{
  "encoder_arch": "vit",
  "bottleneck": "fsq",
  "encoder_bias": "none",
  "encoder_width": 256,
  "loss": "mse",
  "decoder_upsampling": "pixel_shuffle",
  "weight_decay": 0.2
}
Rows from block 8 of the encoder of a small image FSQ autoencoder, named by matrix and row number. Rows with one number within an expert belong to one neuron, the router's apart. Each number is 200 + 30 x the weight over its row's rms, rounded and kept within 0 to 999. All counts start at 0.
Before each expert's rows are labels from the 100 images, of 14976, where the router gives the expert most weight on average: "colour at peak" is the nearest of a few named colours to the mean colour under the peak. Only what is clearly more common there than usual is listed. The data: photos of plants, animals and fungi (iNaturalist).
# router: slot weights (encoder.blocks.8.mlp.router.weight, 4x256, trained with AdamW), inputs 0-85
# up: expert up (encoder.blocks.8.mlp.up, 4x128x256), inputs 0-85
# down: expert down (encoder.blocks.8.mlp.down, 4x256x128, transposed), outputs 0-85

# expert 3
colour at peak: green
router.3,208,189,216,225,235,230,247,162,177,186,208,300,189,225,198,206,191,229,178,223,185,259,151,214,239,170,244,264,157,166,226,204,224,207,190,179,117,184,205,209,208,210,226,197,222,196,172,182,210,227,159,206,217,184,244,259,198,164,168,260,156,220,196,212,201,177,219,176,171,214,197,181,138,220,179,202,245,194,126,178,179,203,212,214,194,238
up.17,147,144,165,213,205,184,243,151,194,175,191,168,207,202,199,254,235,161,168,180,142,166,203,214,164,172,195,203,216,204,148,236,233,189,219,161,211,200,177,157,228,153,178,222,149,255,194,201,215,178,233,154,143,209,217,206,222,207,223,249,218,197,238,179,220,223,200,165,231,197,137,172,246,214,188,202,205,182,178,216,237,174,179,213,225,213
down.17,130,230,198,249,198,155,228,169,242,219,175,213,193,255,217,189,249,188,215,226,180,225,205,221,203,211,107,170,176,203,204,194,163,221,212,164,193,146,174,170,205,239,221,216,176,230,206,180,206,193,182,184,189,235,201,236,221,213,199,184,153,218,220,196,198,200,184,207,190,143,133,238,143,198,171,152,151,201,180,144,240,180,129,225,203,147
up.18,221,192,200,182,208,148,194,165,224,209,192,162,157,223,225,184,132,151,212,201,221,250,212,258,203,261,206,208,217,217,195,163,224,215,233,157,162,226,176,260,206,228,231,193,179,162,228,234,241,161,212,155,202,158,158,224,199,194,252,205,201,215,191,177,200,202,205,238,190,224,166,198,205,187,188,184,224,226,196,217,212,238,188,191,176,173
down.18,222,179,180,254,244,247,197,176,246,230,172,196,191,204,169,200,186,217,167,220,250,219,205,193,212,219,186,216,206,245,176,200,231,174,158,158,206,177,203,202,198,242,239,210,203,205,182,213,199,218,187,177,221,185,218,248,157,221,188,191,248,221,268,201,150,126,209,156,179,177,213,225,200,167,183,235,201,186,165,190,218,177,214,192,196,190
up.19,197,175,156,188,206,214,212,159,203,215,168,161,198,213,205,192,170,195,232,199,200,216,215,198,217,281,148,242,182,184,208,186,187,167,180,178,235,119,199,170,180,181,172,140,181,167,211,200,272,201,168,223,207,225,201,176,196,135,218,195,142,235,236,153,185,181,225,189,223,261,147,196,216,258,222,177,201,231,184,159,160,220,179,185,222,193
down.19,181,175,226,163,185,231,197,239,257,240,204,184,147,236,230,213,245,206,161,160,249,172,199,223,132,246,242,179,217,197,234,215,168,253,235,242,207,197,251,220,222,190,190,245,209,197,238,197,124,177,175,190,283,148,220,175,204,249,169,209,168,194,201,185,232,194,134,123,247,201,188,174,141,201,153,266,185,176,210,242,170,220,226,230,186,154
up.20,209,146,171,182,152,167,235,206,165,241,193,208,152,220,197,201,179,194,264,164,172,219,155,180,239,216,214,248,238,208,202,161,132,196,173,282,232,173,226,237,144,241,230,144,242,206,199,219,234,195,235,181,191,217,182,153,178,182,201,190,176,284,172,250,183,178,218,223,220,189,177,219,161,203,229,193,132,225,207,213,204,220,260,240,179,192
down.20,190,271,194,208,218,162,198,176,206,240,208,255,186,254,206,200,193,204,205,217,199,165,202,186,179,187,199,211,226,187,210,233,225,187,233,182,203,250,161,185,186,208,167,212,168,251,180,222,208,213,184,191,140,290,206,124,151,229,187,177,241,241,171,183,156,253,254,236,139,252,173,211,236,175,222,205,260,214,223,207,156,215,172,261,202,179
up.21,215,213,219,172,230,189,190,234,222,200,184,214,157,219,234,224,224,158,231,167,227,153,219,203,208,170,212,194,153,182,184,197,193,242,226,182,232,173,239,207,213,209,175,206,218,201,210,188,194,161,202,219,233,201,197,159,194,227,218,150,139,196,147,218,171,189,264,159,212,210,132,144,204,246,182,209,199,165,250,171,209,213,195,227,201,163
down.21,177,167,213,180,258,182,199,245,312,182,231,168,197,215,225,162,204,152,197,181,230,269,193,177,180,163,234,210,193,231,170,237,150,187,208,230,216,211,132,180,189,199,190,203,215,221,214,195,205,179,232,255,198,189,203,210,217,199,176,224,176,193,164,193,266,219,201,228,216,248,208,164,228,226,154,184,188,194,220,206,191,177,240,213,216,162
up.22,181,230,242,204,201,232,156,195,195,175,156,199,269,178,201,182,205,193,193,259,230,202,206,181,184,170,216,159,184,204,155,171,238,192,149,215,206,180,195,265,208,182,195,197,231,184,175,201,194,176,203,180,208,211,218,188,200,218,188,196,215,162,194,213,158,225,197,179,141,212,215,217,205,188,185,178,186,141,222,265,183,189,245,210,148,241
down.22,224,180,211,240,204,189,170,287,192,272,250,192,211,188,168,191,172,187,190,156,156,166,192,223,241,176,210,168,212,200,248,143,196,145,161,193,102,185,183,200,187,209,193,215,229,175,174,194,213,235,186,184,170,182,140,208,215,177,214,210,196,190,179,186,202,189,218,225,235,231,220,221,204,189,212,144,176,158,229,187,208,184,164,227,208,173
up.23,177,250,199,196,170,207,225,216,209,168,184,223,195,183,119,157,182,130,231,133,208,197,207,192,226,238,170,246,208,148,179,216,178,225,225,227,197,196,199,211,213,199,175,257,208,252,187,188,174,222,199,229,151,189,196,184,187,196,167,231,177,164,204,220,222,194,199,252,188,254,194,139,243,139,193,216,251,215,189,164,221,212,222,198,229,142
down.23,223,254,222,182,202,186,184,203,191,188,204,196,167,258,208,221,222,172,285,168,226,200,212,195,192,166,115,254,200,235,223,211,270,224,216,163,189,209,211,207,183,228,177,160,236,165,195,177,190,186,201,216,178,268,128,229,187,168,188,219,206,191,237,170,185,133,174,208,195,193,240,200,179,152,194,176,136,179,221,201,257,202,179,163,201,228
up.24,225,187,178,228,186,234,197,157,191,241,216,173,230,163,188,148,212,180,161,217,209,195,148,185,225,232,149,210,251,253,214,146,194,149,214,204,182,156,196,150,218,208,158,224,261,163,232,164,130,186,212,199,197,217,235,206,242,229,171,181,160,247,239,237,254,271,175,214,104,175,188,212,200,195,228,195,235,169,183,215,176,195,144,235,195,177
down.24,187,184,217,199,204,238,200,245,243,159,202,228,185,239,178,225,177,225,176,158,206,197,118,247,188,195,220,206,242,195,223,201,171,195,202,230,142,248,223,217,187,195,217,147,253,245,209,239,198,192,244,248,204,158,171,193,212,143,201,162,248,172,220,223,224,192,178,106,230,170,216,230,155,180,145,238,224,191,217,199,193,197,180,157,195,201
up.25,200,164,154,221,210,244,170,228,237,212,188,194,194,186,203,193,227,198,199,199,230,177,215,219,211,229,236,162,232,169,213,233,190,243,186,199,216,278,167,194,235,196,190,201,197,189,143,174,210,240,237,161,193,204,245,219,200,200,206,168,213,195,200,221,219,196,159,165,136,178,271,238,231,212,230,206,275,216,226,254,195,237,221,197,225,201
down.25,174,210,188,148,239,268,210,219,168,142,192,177,202,211,190,146,172,196,202,257,211,231,190,185,206,218,215,169,167,187,216,181,172,171,166,198,152,248,220,213,197,199,182,177,164,200,207,144,178,181,220,183,199,172,188,209,195,193,214,219,187,191,210,204,183,196,266,203,222,210,180,163,192,194,215,194,169,166,236,253,172,195,175,176,194,224

# expert 2
colour at peak: grey
router.2,202,205,218,201,132,252,230,175,187,197,223,183,231,185,175,228,212,178,245,228,196,218,228,231,163,204,193,228,232,221,202,206,253,176,223,204,211,271,149,225,191,180,171,212,204,199,171,177,200,220,134,158,185,193,237,209,121,225,204,180,183,272,200,181,225,174,193,190,127,171,214,251,190,200,198,214,207,227,237,242,208,211,241,202,217,215
up.17,190,220,210,169,152,201,196,200,245,201,242,179,191,202,229,196,213,219,218,233,280,219,196,185,181,197,189,147,179,195,161,193,190,186,224,170,191,251,208,201,181,206,169,211,155,216,203,216,191,200,253,208,134,193,208,240,185,224,237,179,224,188,178,192,209,186,194,200,227,227,206,235,148,144,198,267,259,181,175,186,213,217,191,189,181,171
down.17,192,155,202,206,239,177,212,203,150,188,171,219,209,199,229,179,222,185,191,167,147,168,165,197,223,174,175,248,193,222,261,242,217,233,214,267,211,166,218,215,209,182,218,202,260,182,186,161,216,165,159,220,242,177,213,172,259,175,155,182,180,204,158,214,164,232,173,168,221,169,171,142,211,239,205,178,170,222,217,186,194,205,210,144,238,200
up.18,239,179,186,210,164,167,184,201,198,200,217,213,205,188,171,246,210,233,203,204,241,240,194,206,165,183,202,210,191,225,137,161,208,183,206,179,217,193,210,250,175,235,193,180,198,243,195,232,194,153,225,151,220,154,177,252,224,181,194,265,214,253,218,212,210,173,159,214,152,215,212,151,187,241,234,208,192,168,177,243,166,198,254,185,193,158
down.18,165,174,207,221,195,215,245,169,187,172,172,245,237,244,229,158,237,184,197,222,187,224,208,155,217,228,165,179,179,157,216,218,181,210,202,235,188,171,160,159,200,180,205,233,192,177,223,183,189,245,209,183,181,220,208,156,183,227,210,144,129,176,160,140,170,196,240,167,256,183,168,204,188,176,201,263,165,301,181,180,221,182,153,174,203,239
up.19,250,227,228,199,150,271,256,181,221,218,149,212,217,193,220,208,225,190,172,180,253,228,213,217,191,210,166,215,193,149,140,201,207,231,280,212,199,202,182,226,237,185,142,213,261,270,235,193,226,215,169,223,181,209,178,124,195,197,207,195,191,210,232,198,160,175,218,178,249,204,194,192,149,234,200,208,217,139,186,152,241,191,146,211,188,199
down.19,163,135,185,189,212,163,158,232,202,249,209,198,226,194,184,187,160,179,221,227,105,202,195,188,214,207,195,180,209,230,218,237,205,157,173,189,206,211,249,187,171,188,229,217,208,172,192,198,175,188,223,208,201,128,204,209,180,237,170,218,148,160,171,229,191,261,190,195,201,212,233,216,252,185,199,188,171,209,182,256,165,214,268,172,179,243
up.20,175,236,205,196,183,215,184,179,254,171,197,230,241,217,130,185,203,217,201,249,231,191,219,156,218,236,190,151,200,194,184,163,187,206,189,251,210,157,185,185,178,161,144,178,197,253,264,191,217,170,229,240,189,215,231,172,191,203,206,258,101,211,275,210,186,145,184,193,179,235,219,216,159,123,195,198,160,190,201,196,226,173,159,199,178,206
down.20,234,259,164,191,181,218,192,226,136,204,212,121,234,196,257,208,236,175,196,190,235,169,231,188,154,168,193,269,227,180,150,217,230,170,245,182,186,257,189,216,185,195,169,185,143,202,154,177,189,204,208,131,227,225,219,198,172,204,194,199,214,172,183,212,209,203,251,179,200,187,230,176,220,250,150,244,239,211,219,142,215,191,201,191,252,190
up.21,207,155,227,198,198,158,210,258,180,200,246,227,174,216,251,169,188,162,181,183,192,217,216,228,246,244,199,206,183,203,189,235,258,208,208,214,207,192,207,202,223,172,214,159,210,221,163,197,186,175,142,199,257,178,222,184,168,212,94,204,189,184,173,225,213,178,180,192,210,232,235,154,213,167,249,242,172,183,122,282,177,205,239,133,190,213
down.21,230,154,219,211,192,192,212,178,161,251,254,186,180,244,196,173,161,235,196,177,220,175,222,213,272,235,165,243,180,230,225,247,220,193,225,120,176,152,249,163,193,216,200,214,177,202,217,202,208,202,182,186,212,185,198,239,145,200,171,224,241,209,217,206,197,204,220,251,231,243,236,176,203,215,227,217,191,156,168,222,205,220,235,164,170,196
up.22,191,200,224,167,189,205,200,263,161,216,187,271,192,163,158,207,232,204,188,240,219,214,206,217,134,165,194,176,214,184,169,168,200,132,243,190,207,159,203,207,170,170,202,186,177,175,215,219,234,217,254,141,182,213,199,165,218,189,234,216,207,152,265,221,202,185,200,204,213,183,192,185,167,247,169,135,234,206,163,199,187,243,173,170,187,168
down.22,219,224,261,221,234,199,191,167,237,146,194,173,251,184,233,196,206,215,252,209,190,227,164,182,249,220,167,288,189,178,269,186,180,215,151,242,258,308,203,244,209,215,194,234,173,266,166,210,153,203,197,259,152,211,199,245,215,241,198,193,185,215,169,172,190,206,255,211,225,194,217,237,211,164,232,224,203,231,304,183,249,216,205,218,229,221
up.23,203,199,207,161,139,216,218,244,151,296,225,155,222,205,224,215,220,146,207,197,263,216,228,160,218,165,211,172,179,228,218,215,223,165,213,227,226,173,219,209,203,196,103,169,198,193,196,227,243,220,192,158,240,207,217,177,156,197,170,168,188,246,157,197,232,238,245,212,185,192,189,182,231,215,205,187,221,154,189,182,121,200,195,222,203,186
down.23,163,232,216,204,185,218,168,211,200,200,174,200,169,242,196,215,229,222,195,152,172,194,161,214,133,197,216,160,236,194,207,172,215,201,216,197,179,178,238,217,186,194,240,196,229,213,210,146,204,186,219,228,145,207,186,197,234,191,212,180,135,225,248,110,208,152,187,240,222,189,200,168,155,160,174,211,231,220,238,209,239,188,193,229,183,207
up.24,208,263,172,194,236,233,195,254,177,256,174,187,181,190,229,194,158,187,153,160,224,198,179,260,249,142,215,189,150,163,199,212,185,188,186,211,221,151,193,162,198,182,184,170,172,204,203,284,186,254,171,191,245,217,188,211,188,297,216,146,203,202,199,197,210,226,181,177,234,241,170,191,169,166,165,216,214,226,155,205,202,235,199,214,261,169
down.24,168,166,195,206,193,223,269,198,257,209,186,197,171,231,166,186,173,156,189,191,208,207,168,177,165,162,188,186,216,204,196,215,166,206,210,188,224,184,203,237,208,219,158,198,221,202,219,185,164,153,234,227,213,179,212,182,241,197,192,222,203,210,184,163,182,169,206,295,243,218,212,203,176,263,149,181,174,159,210,201,177,248,210,246,203,164
up.25,214,188,137,202,230,245,255,168,246,264,260,202,172,249,155,187,159,176,178,221,211,198,162,187,216,254,175,195,201,200,209,242,154,167,173,227,231,208,128,164,216,156,130,287,198,232,216,180,181,195,198,250,148,200,220,197,188,200,137,167,233,207,177,207,222,181,204,153,181,190,159,207,233,222,228,171,161,166,199,250,189,251,184,202,218,235
down.25,199,252,226,231,169,148,153,204,164,170,182,184,218,200,233,157,202,232,181,200,158,191,241,220,167,156,210,236,223,157,161,169,236,263,185,192,229,162,232,270,209,251,197,159,221,173,145,209,285,224,240,184,242,189,155,214,232,209,188,195,197,235,188,196,178,190,175,239,213,146,252,206,194,172,191,215,214,216,191,174,143,164,218,166,221,169

# expert 0
colour at peak: white
router.0,199,218,203,171,160,183,188,197,186,185,224,181,143,196,265,218,234,148,173,159,173,160,218,180,191,185,295,234,209,208,179,210,200,170,213,200,237,211,230,134,212,141,203,170,222,125,242,180,147,176,187,198,213,201,198,138,239,200,245,205,195,182,174,245,204,182,138,188,243,236,191,210,259,259,233,161,214,196,198,227,202,188,200,196,193,209
up.17,206,119,180,200,188,203,228,262,211,212,219,169,226,141,193,206,200,186,200,235,194,177,222,186,165,254,212,202,246,189,213,221,198,224,178,170,246,203,186,172,154,231,217,214,201,159,171,173,227,190,154,155,215,202,185,231,203,177,195,235,130,252,239,291,188,183,193,157,196,147,165,139,206,195,193,223,194,218,204,201,190,236,177,193,155,187
down.17,202,216,221,196,216,257,217,159,155,237,204,226,217,200,240,238,240,175,163,136,185,207,131,135,161,149,195,196,200,223,214,190,181,233,191,211,227,186,205,293,157,229,200,207,163,235,229,234,222,138,229,157,153,209,180,186,165,202,261,187,230,177,133,210,155,170,225,228,211,187,241,194,238,205,208,190,165,187,187,228,171,119,180,257,170,206
up.18,215,166,218,250,202,171,236,196,177,233,170,233,177,207,176,149,210,178,206,244,193,205,213,169,129,201,180,235,180,224,220,174,205,174,212,140,211,201,189,170,219,171,188,231,178,215,147,194,230,251,218,217,212,266,251,187,212,199,159,267,201,244,117,234,187,237,285,198,233,213,249,242,173,219,223,196,141,237,222,159,190,189,254,190,203,256
down.18,197,139,187,192,154,206,220,200,192,161,234,194,205,171,191,179,186,266,193,122,187,208,241,176,219,241,230,190,177,153,200,229,233,120,185,216,205,142,232,204,178,184,168,205,184,195,203,188,144,170,201,265,211,168,191,193,222,223,232,199,245,229,215,151,204,204,174,229,238,177,229,171,197,238,220,250,206,164,169,194,198,205,218,198,218,234
up.19,184,140,123,257,165,191,196,243,225,200,236,183,173,199,228,204,146,183,213,223,136,210,163,274,156,199,205,127,178,216,190,157,210,241,182,206,140,162,221,182,238,145,185,185,219,166,246,250,210,197,205,184,245,235,245,224,224,170,249,181,199,216,215,217,181,220,205,207,222,168,252,202,223,194,212,201,153,242,180,214,222,127,224,206,191,227
down.19,182,275,235,199,253,237,197,231,241,160,194,229,232,191,158,195,186,183,224,185,215,210,165,215,151,174,229,195,223,197,172,255,193,210,148,184,253,217,208,143,173,220,222,211,199,163,250,194,215,174,208,241,181,146,221,239,226,234,212,224,220,184,254,235,194,217,175,192,208,225,238,207,193,164,150,233,194,234,212,182,177,265,207,206,236,192
up.20,193,167,164,181,178,172,177,203,192,194,204,202,225,244,179,225,201,233,231,136,192,163,247,173,178,183,193,182,202,215,182,184,184,207,195,165,161,228,224,201,206,257,222,218,216,201,173,184,257,230,219,148,179,201,200,208,211,264,185,173,210,230,250,246,198,152,167,204,190,191,199,214,199,178,205,225,205,216,232,198,178,173,272,229,164,238
down.20,150,214,214,213,217,217,192,245,192,199,203,181,204,194,159,201,224,143,161,214,208,150,226,242,160,207,208,211,190,200,187,212,207,159,174,208,233,186,162,195,223,148,160,202,240,199,234,198,194,174,188,194,245,236,173,183,184,185,238,184,252,191,199,214,185,251,224,202,186,252,242,181,222,181,172,194,230,200,225,136,225,196,254,168,192,135
up.21,229,197,181,202,207,211,232,199,180,165,200,207,238,275,203,231,216,224,201,200,166,228,221,167,187,169,234,275,166,182,182,211,168,223,238,245,234,198,240,169,141,164,156,168,210,227,192,228,189,203,210,206,166,213,242,230,202,178,219,239,152,214,235,209,178,235,206,184,165,223,193,170,154,135,179,205,196,204,186,157,202,232,217,229,197,179
down.21,255,158,222,228,221,217,176,167,234,187,189,192,188,209,207,229,213,205,227,196,202,234,237,249,172,192,223,226,207,264,184,265,273,195,171,198,147,231,181,178,162,194,189,174,245,199,270,209,178,173,202,241,239,184,209,239,197,205,238,238,162,224,187,193,210,202,137,239,157,193,226,177,157,206,181,201,239,210,131,189,244,242,251,164,218,169
up.22,238,236,217,257,169,171,130,211,170,205,210,190,141,154,188,241,181,210,234,219,224,175,197,200,211,154,209,197,207,240,224,167,175,204,183,185,182,137,168,169,177,220,167,184,210,222,196,237,170,153,190,179,209,229,263,250,208,211,168,183,170,220,235,202,188,194,204,174,170,206,218,232,176,175,189,239,170,171,142,166,196,265,232,235,202,187
down.22,225,177,187,199,208,211,155,172,192,235,153,212,199,179,217,193,216,232,207,137,156,228,155,208,233,179,182,224,177,201,230,185,187,193,208,179,194,250,169,206,236,211,200,157,217,210,180,209,145,205,209,214,215,142,214,215,212,206,206,191,213,173,188,184,252,223,228,159,175,235,158,232,205,194,186,200,184,168,213,226,218,226,268,206,215,141
up.23,211,214,199,208,241,220,219,197,211,243,225,221,180,215,171,240,204,170,180,239,182,172,154,219,183,158,210,243,207,226,206,206,157,184,194,152,188,171,193,217,226,197,189,241,175,167,195,223,206,141,188,217,169,211,193,199,210,205,230,212,199,252,200,221,178,227,176,219,202,158,121,237,244,192,173,220,199,194,175,200,206,206,183,218,228,214
down.23,196,214,214,203,217,178,208,206,180,158,169,256,212,147,198,147,220,197,173,210,211,184,267,158,186,201,180,202,187,186,187,188,205,212,202,181,209,198,178,256,193,220,164,211,181,179,179,176,225,150,208,163,222,251,223,211,183,226,204,220,244,176,235,244,139,160,211,242,239,173,208,258,186,182,217,252,226,164,217,233,157,167,158,195,195,261
up.24,200,174,192,207,213,205,213,230,243,214,163,212,206,247,193,169,158,194,189,202,181,168,194,222,164,212,176,222,143,165,215,197,170,214,159,204,181,232,179,267,189,216,151,201,196,170,168,260,196,195,277,207,175,190,218,202,178,172,215,222,166,179,190,193,229,234,152,228,173,210,279,170,201,146,171,183,224,197,207,199,184,228,213,176,220,193
down.24,227,219,199,176,151,158,168,182,209,246,189,185,235,210,138,194,212,206,192,250,142,214,239,191,184,202,118,225,234,191,199,156,227,178,180,181,228,190,209,250,219,177,211,185,194,198,205,215,227,168,214,174,143,222,161,184,189,174,222,222,192,179,220,196,223,265,246,201,200,201,194,269,201,179,241,220,232,215,214,266,181,155,203,182,197,258
up.25,212,206,221,199,151,201,213,170,206,260,207,187,218,197,227,200,158,212,209,202,116,226,247,175,185,191,241,203,233,179,218,152,197,195,225,149,135,223,164,229,209,187,198,186,182,213,157,217,187,176,184,194,203,258,181,148,201,150,186,233,215,211,204,236,190,168,215,252,141,226,228,174,166,255,229,191,251,163,225,191,239,235,199,209,177,204
down.25,198,189,206,193,206,208,189,223,195,222,237,224,199,237,214,240,236,181,233,210,158,189,169,207,234,223,212,215,219,216,182,149,219,188,177,156,152,178,215,193,242,176,216,201,239,230,196,186,210,192,238,233,189,158,178,249,161,220,254,175,212,175,201,197,180,188,165,236,187,218,199,170,216,208,205,263,242,148,212,181,221,208,190,215,206,184

# expert 1
colour at peak: black
router.1,183,225,235,178,232,206,193,189,170,206,179,201,237,268,249,201,153,169,151,228,170,212,199,151,197,135,211,212,219,160,183,186,246,177,174,202,226,202,193,202,204,173,177,200,169,223,207,186,168,177,194,220,219,225,233,209,206,203,227,177,190,132,163,233,201,218,123,226,193,189,176,217,211,197,229,163,153,179,146,189,199,156,153,151,186,164
up.17,239,213,163,192,214,261,174,199,210,179,205,227,175,194,196,227,231,171,161,210,257,194,137,195,190,196,219,234,160,143,253,185,218,232,167,261,177,250,214,164,269,183,142,236,236,223,195,195,215,207,160,182,183,194,251,190,203,204,186,215,206,191,172,192,227,213,180,194,195,167,230,171,231,206,188,140,189,223,200,214,201,199,196,234,201,264
down.17,154,125,230,204,224,199,206,164,188,251,202,210,193,220,194,242,196,187,235,185,203,220,247,207,228,230,142,200,160,186,161,217,197,164,212,253,148,183,233,288,190,222,250,177,209,255,173,168,158,222,213,187,187,207,168,211,157,164,219,188,193,246,183,196,208,177,190,184,163,180,181,196,168,182,185,274,213,157,248,163,227,174,221,176,203,249
up.18,182,173,184,234,219,172,185,270,222,212,232,217,174,221,178,226,233,153,204,155,211,229,214,220,199,190,198,258,220,214,205,260,151,232,143,256,187,192,199,204,222,192,155,154,209,228,191,249,223,185,211,224,216,219,215,233,158,179,187,214,151,199,229,198,229,213,171,184,235,184,216,177,177,157,205,199,204,201,151,202,233,172,219,186,260,186
down.18,175,241,152,206,227,214,186,185,229,191,278,150,217,183,166,221,191,189,198,262,192,194,194,207,162,202,165,222,218,190,186,187,169,135,229,164,160,184,167,208,211,221,215,205,185,186,233,169,206,152,177,240,193,179,247,190,216,227,147,227,195,160,198,224,205,184,226,160,197,146,181,198,175,177,203,243,224,183,209,229,165,150,205,182,164,205
up.19,155,174,218,165,260,168,193,213,155,220,182,185,145,196,225,173,219,257,182,189,215,176,157,220,209,245,183,122,189,168,204,183,199,215,220,195,202,163,213,205,207,230,226,202,202,230,242,216,179,200,234,239,165,277,193,199,231,228,208,233,150,231,176,227,173,197,182,138,151,192,208,190,190,216,190,227,155,214,201,218,227,156,205,215,188,190
down.19,167,191,191,153,225,201,191,196,250,193,217,199,214,185,214,195,186,192,240,214,225,193,172,148,185,252,146,217,189,236,170,227,176,207,162,225,197,197,236,176,225,194,176,202,234,224,175,235,204,188,209,212,192,168,185,169,222,251,145,182,175,203,226,194,199,180,175,191,207,186,219,165,214,208,166,207,250,179,157,212,197,185,241,195,233,211
up.20,165,177,204,190,223,197,238,236,152,193,224,227,199,175,221,239,209,264,220,289,198,142,168,197,183,226,254,188,183,175,189,192,204,184,190,226,206,138,156,176,194,245,170,184,240,177,207,275,236,189,192,189,230,191,237,157,182,162,171,229,213,222,272,253,146,214,207,198,167,191,157,228,176,189,199,206,166,157,215,224,204,208,153,212,248,238
down.20,167,167,223,181,216,211,195,188,207,194,214,203,171,210,212,196,213,210,273,177,239,197,165,218,171,199,223,176,171,152,209,251,193,193,181,192,211,183,191,167,285,201,221,198,196,242,215,176,203,182,235,180,202,244,244,204,211,252,174,212,250,228,230,161,191,200,197,204,194,159,269,247,147,188,203,152,193,238,168,181,184,214,170,204,207,204
up.21,180,183,199,229,202,269,161,219,188,194,197,137,244,196,198,195,209,252,191,148,229,206,148,209,222,186,205,162,189,204,217,200,170,209,158,203,187,226,112,240,187,275,200,202,195,181,199,218,200,225,186,167,199,225,226,223,168,193,232,240,200,240,222,220,239,224,180,188,186,216,196,186,228,236,199,258,192,127,204,208,196,229,190,197,218,214
down.21,216,179,214,206,175,205,203,219,258,177,195,193,207,266,173,251,164,211,192,195,175,204,204,231,215,173,203,234,225,248,199,208,161,214,172,215,227,181,266,207,227,159,197,202,159,228,218,168,185,194,213,184,221,180,186,197,248,212,251,144,160,195,190,217,227,119,205,220,220,250,200,179,208,210,175,157,211,206,190,249,230,172,224,202,222,193
up.22,211,195,255,211,181,165,193,162,174,206,207,167,205,187,241,166,163,161,206,204,151,185,230,205,208,208,199,165,259,233,260,197,204,208,192,205,216,160,220,183,228,181,230,189,219,210,156,193,246,142,243,187,203,217,199,205,203,147,197,227,218,264,229,236,204,207,263,247,129,261,207,147,180,151,268,213,223,208,204,202,205,223,205,207,174,245
down.22,226,284,198,249,198,221,165,206,232,221,258,198,224,295,201,197,243,196,195,151,223,194,209,185,224,174,182,258,222,212,222,190,246,180,202,230,187,249,188,167,203,207,179,182,235,228,171,175,202,191,151,168,205,155,177,143,201,182,192,178,237,191,217,160,231,200,237,222,190,220,160,237,204,227,211,141,214,176,207,226,178,254,165,225,200,162
up.23,231,176,184,222,134,201,271,178,227,164,198,243,222,202,148,188,180,182,238,167,194,185,251,214,189,218,201,206,184,223,212,197,169,193,202,175,169,238,147,193,206,216,190,173,204,182,199,163,232,245,159,170,205,150,237,228,186,225,144,212,194,207,223,167,223,267,165,184,214,180,189,223,265,220,154,240,257,180,217,202,227,199,225,216,194,181
down.23,212,231,239,204,188,162,133,179,157,179,171,226,190,182,286,198,231,213,221,192,211,209,189,234,230,239,189,232,156,198,235,207,225,219,188,193,212,213,171,207,215,219,210,226,196,194,210,189,196,164,228,179,166,209,166,151,197,194,234,205,230,213,183,119,164,207,189,177,213,181,178,237,156,203,191,179,190,185,171,208,227,232,203,200,177,159
up.24,201,186,151,214,171,165,155,225,217,226,187,206,184,235,200,167,193,156,165,214,234,150,204,180,145,204,175,173,176,175,230,191,163,191,225,159,175,204,170,240,182,206,199,259,159,202,194,235,199,126,207,159,184,132,191,205,230,155,198,187,140,208,184,195,221,239,192,168,127,192,201,254,224,179,170,222,203,205,206,194,218,218,222,195,229,268
down.24,209,206,246,252,190,201,179,175,175,217,195,132,215,236,214,177,226,227,194,167,184,181,179,245,176,191,229,217,174,179,151,197,179,187,219,223,229,236,244,192,238,230,213,178,218,208,190,186,237,216,206,188,127,183,153,187,189,204,204,207,192,215,212,209,147,160,231,170,177,200,200,173,245,193,258,180,152,235,213,210,217,209,181,211,186,192
up.25,224,187,213,256,246,214,204,181,169,159,202,163,179,187,172,191,176,223,224,205,212,216,199,206,196,206,187,200,220,231,208,154,207,235,210,207,154,188,134,235,247,195,205,259,179,180,201,182,182,141,168,187,247,217,216,238,137,196,171,158,218,175,244,200,198,231,212,199,180,160,216,187,170,194,200,268,223,168,197,137,237,180,206,137,197,216
down.25,169,220,222,247,211,149,175,227,218,217,187,118,211,199,204,238,202,164,209,191,178,180,202,217,220,154,218,171,223,270,236,199,223,190,213,241,213,152,223,208,207,183,197,167,234,208,164,224,217,160,185,179,175,180,251,163,242,225,215,225,183,175,185,217,160,216,198,231,195,221,211,220,200,178,181,162,174,210,196,217,156,183,185,287,186,197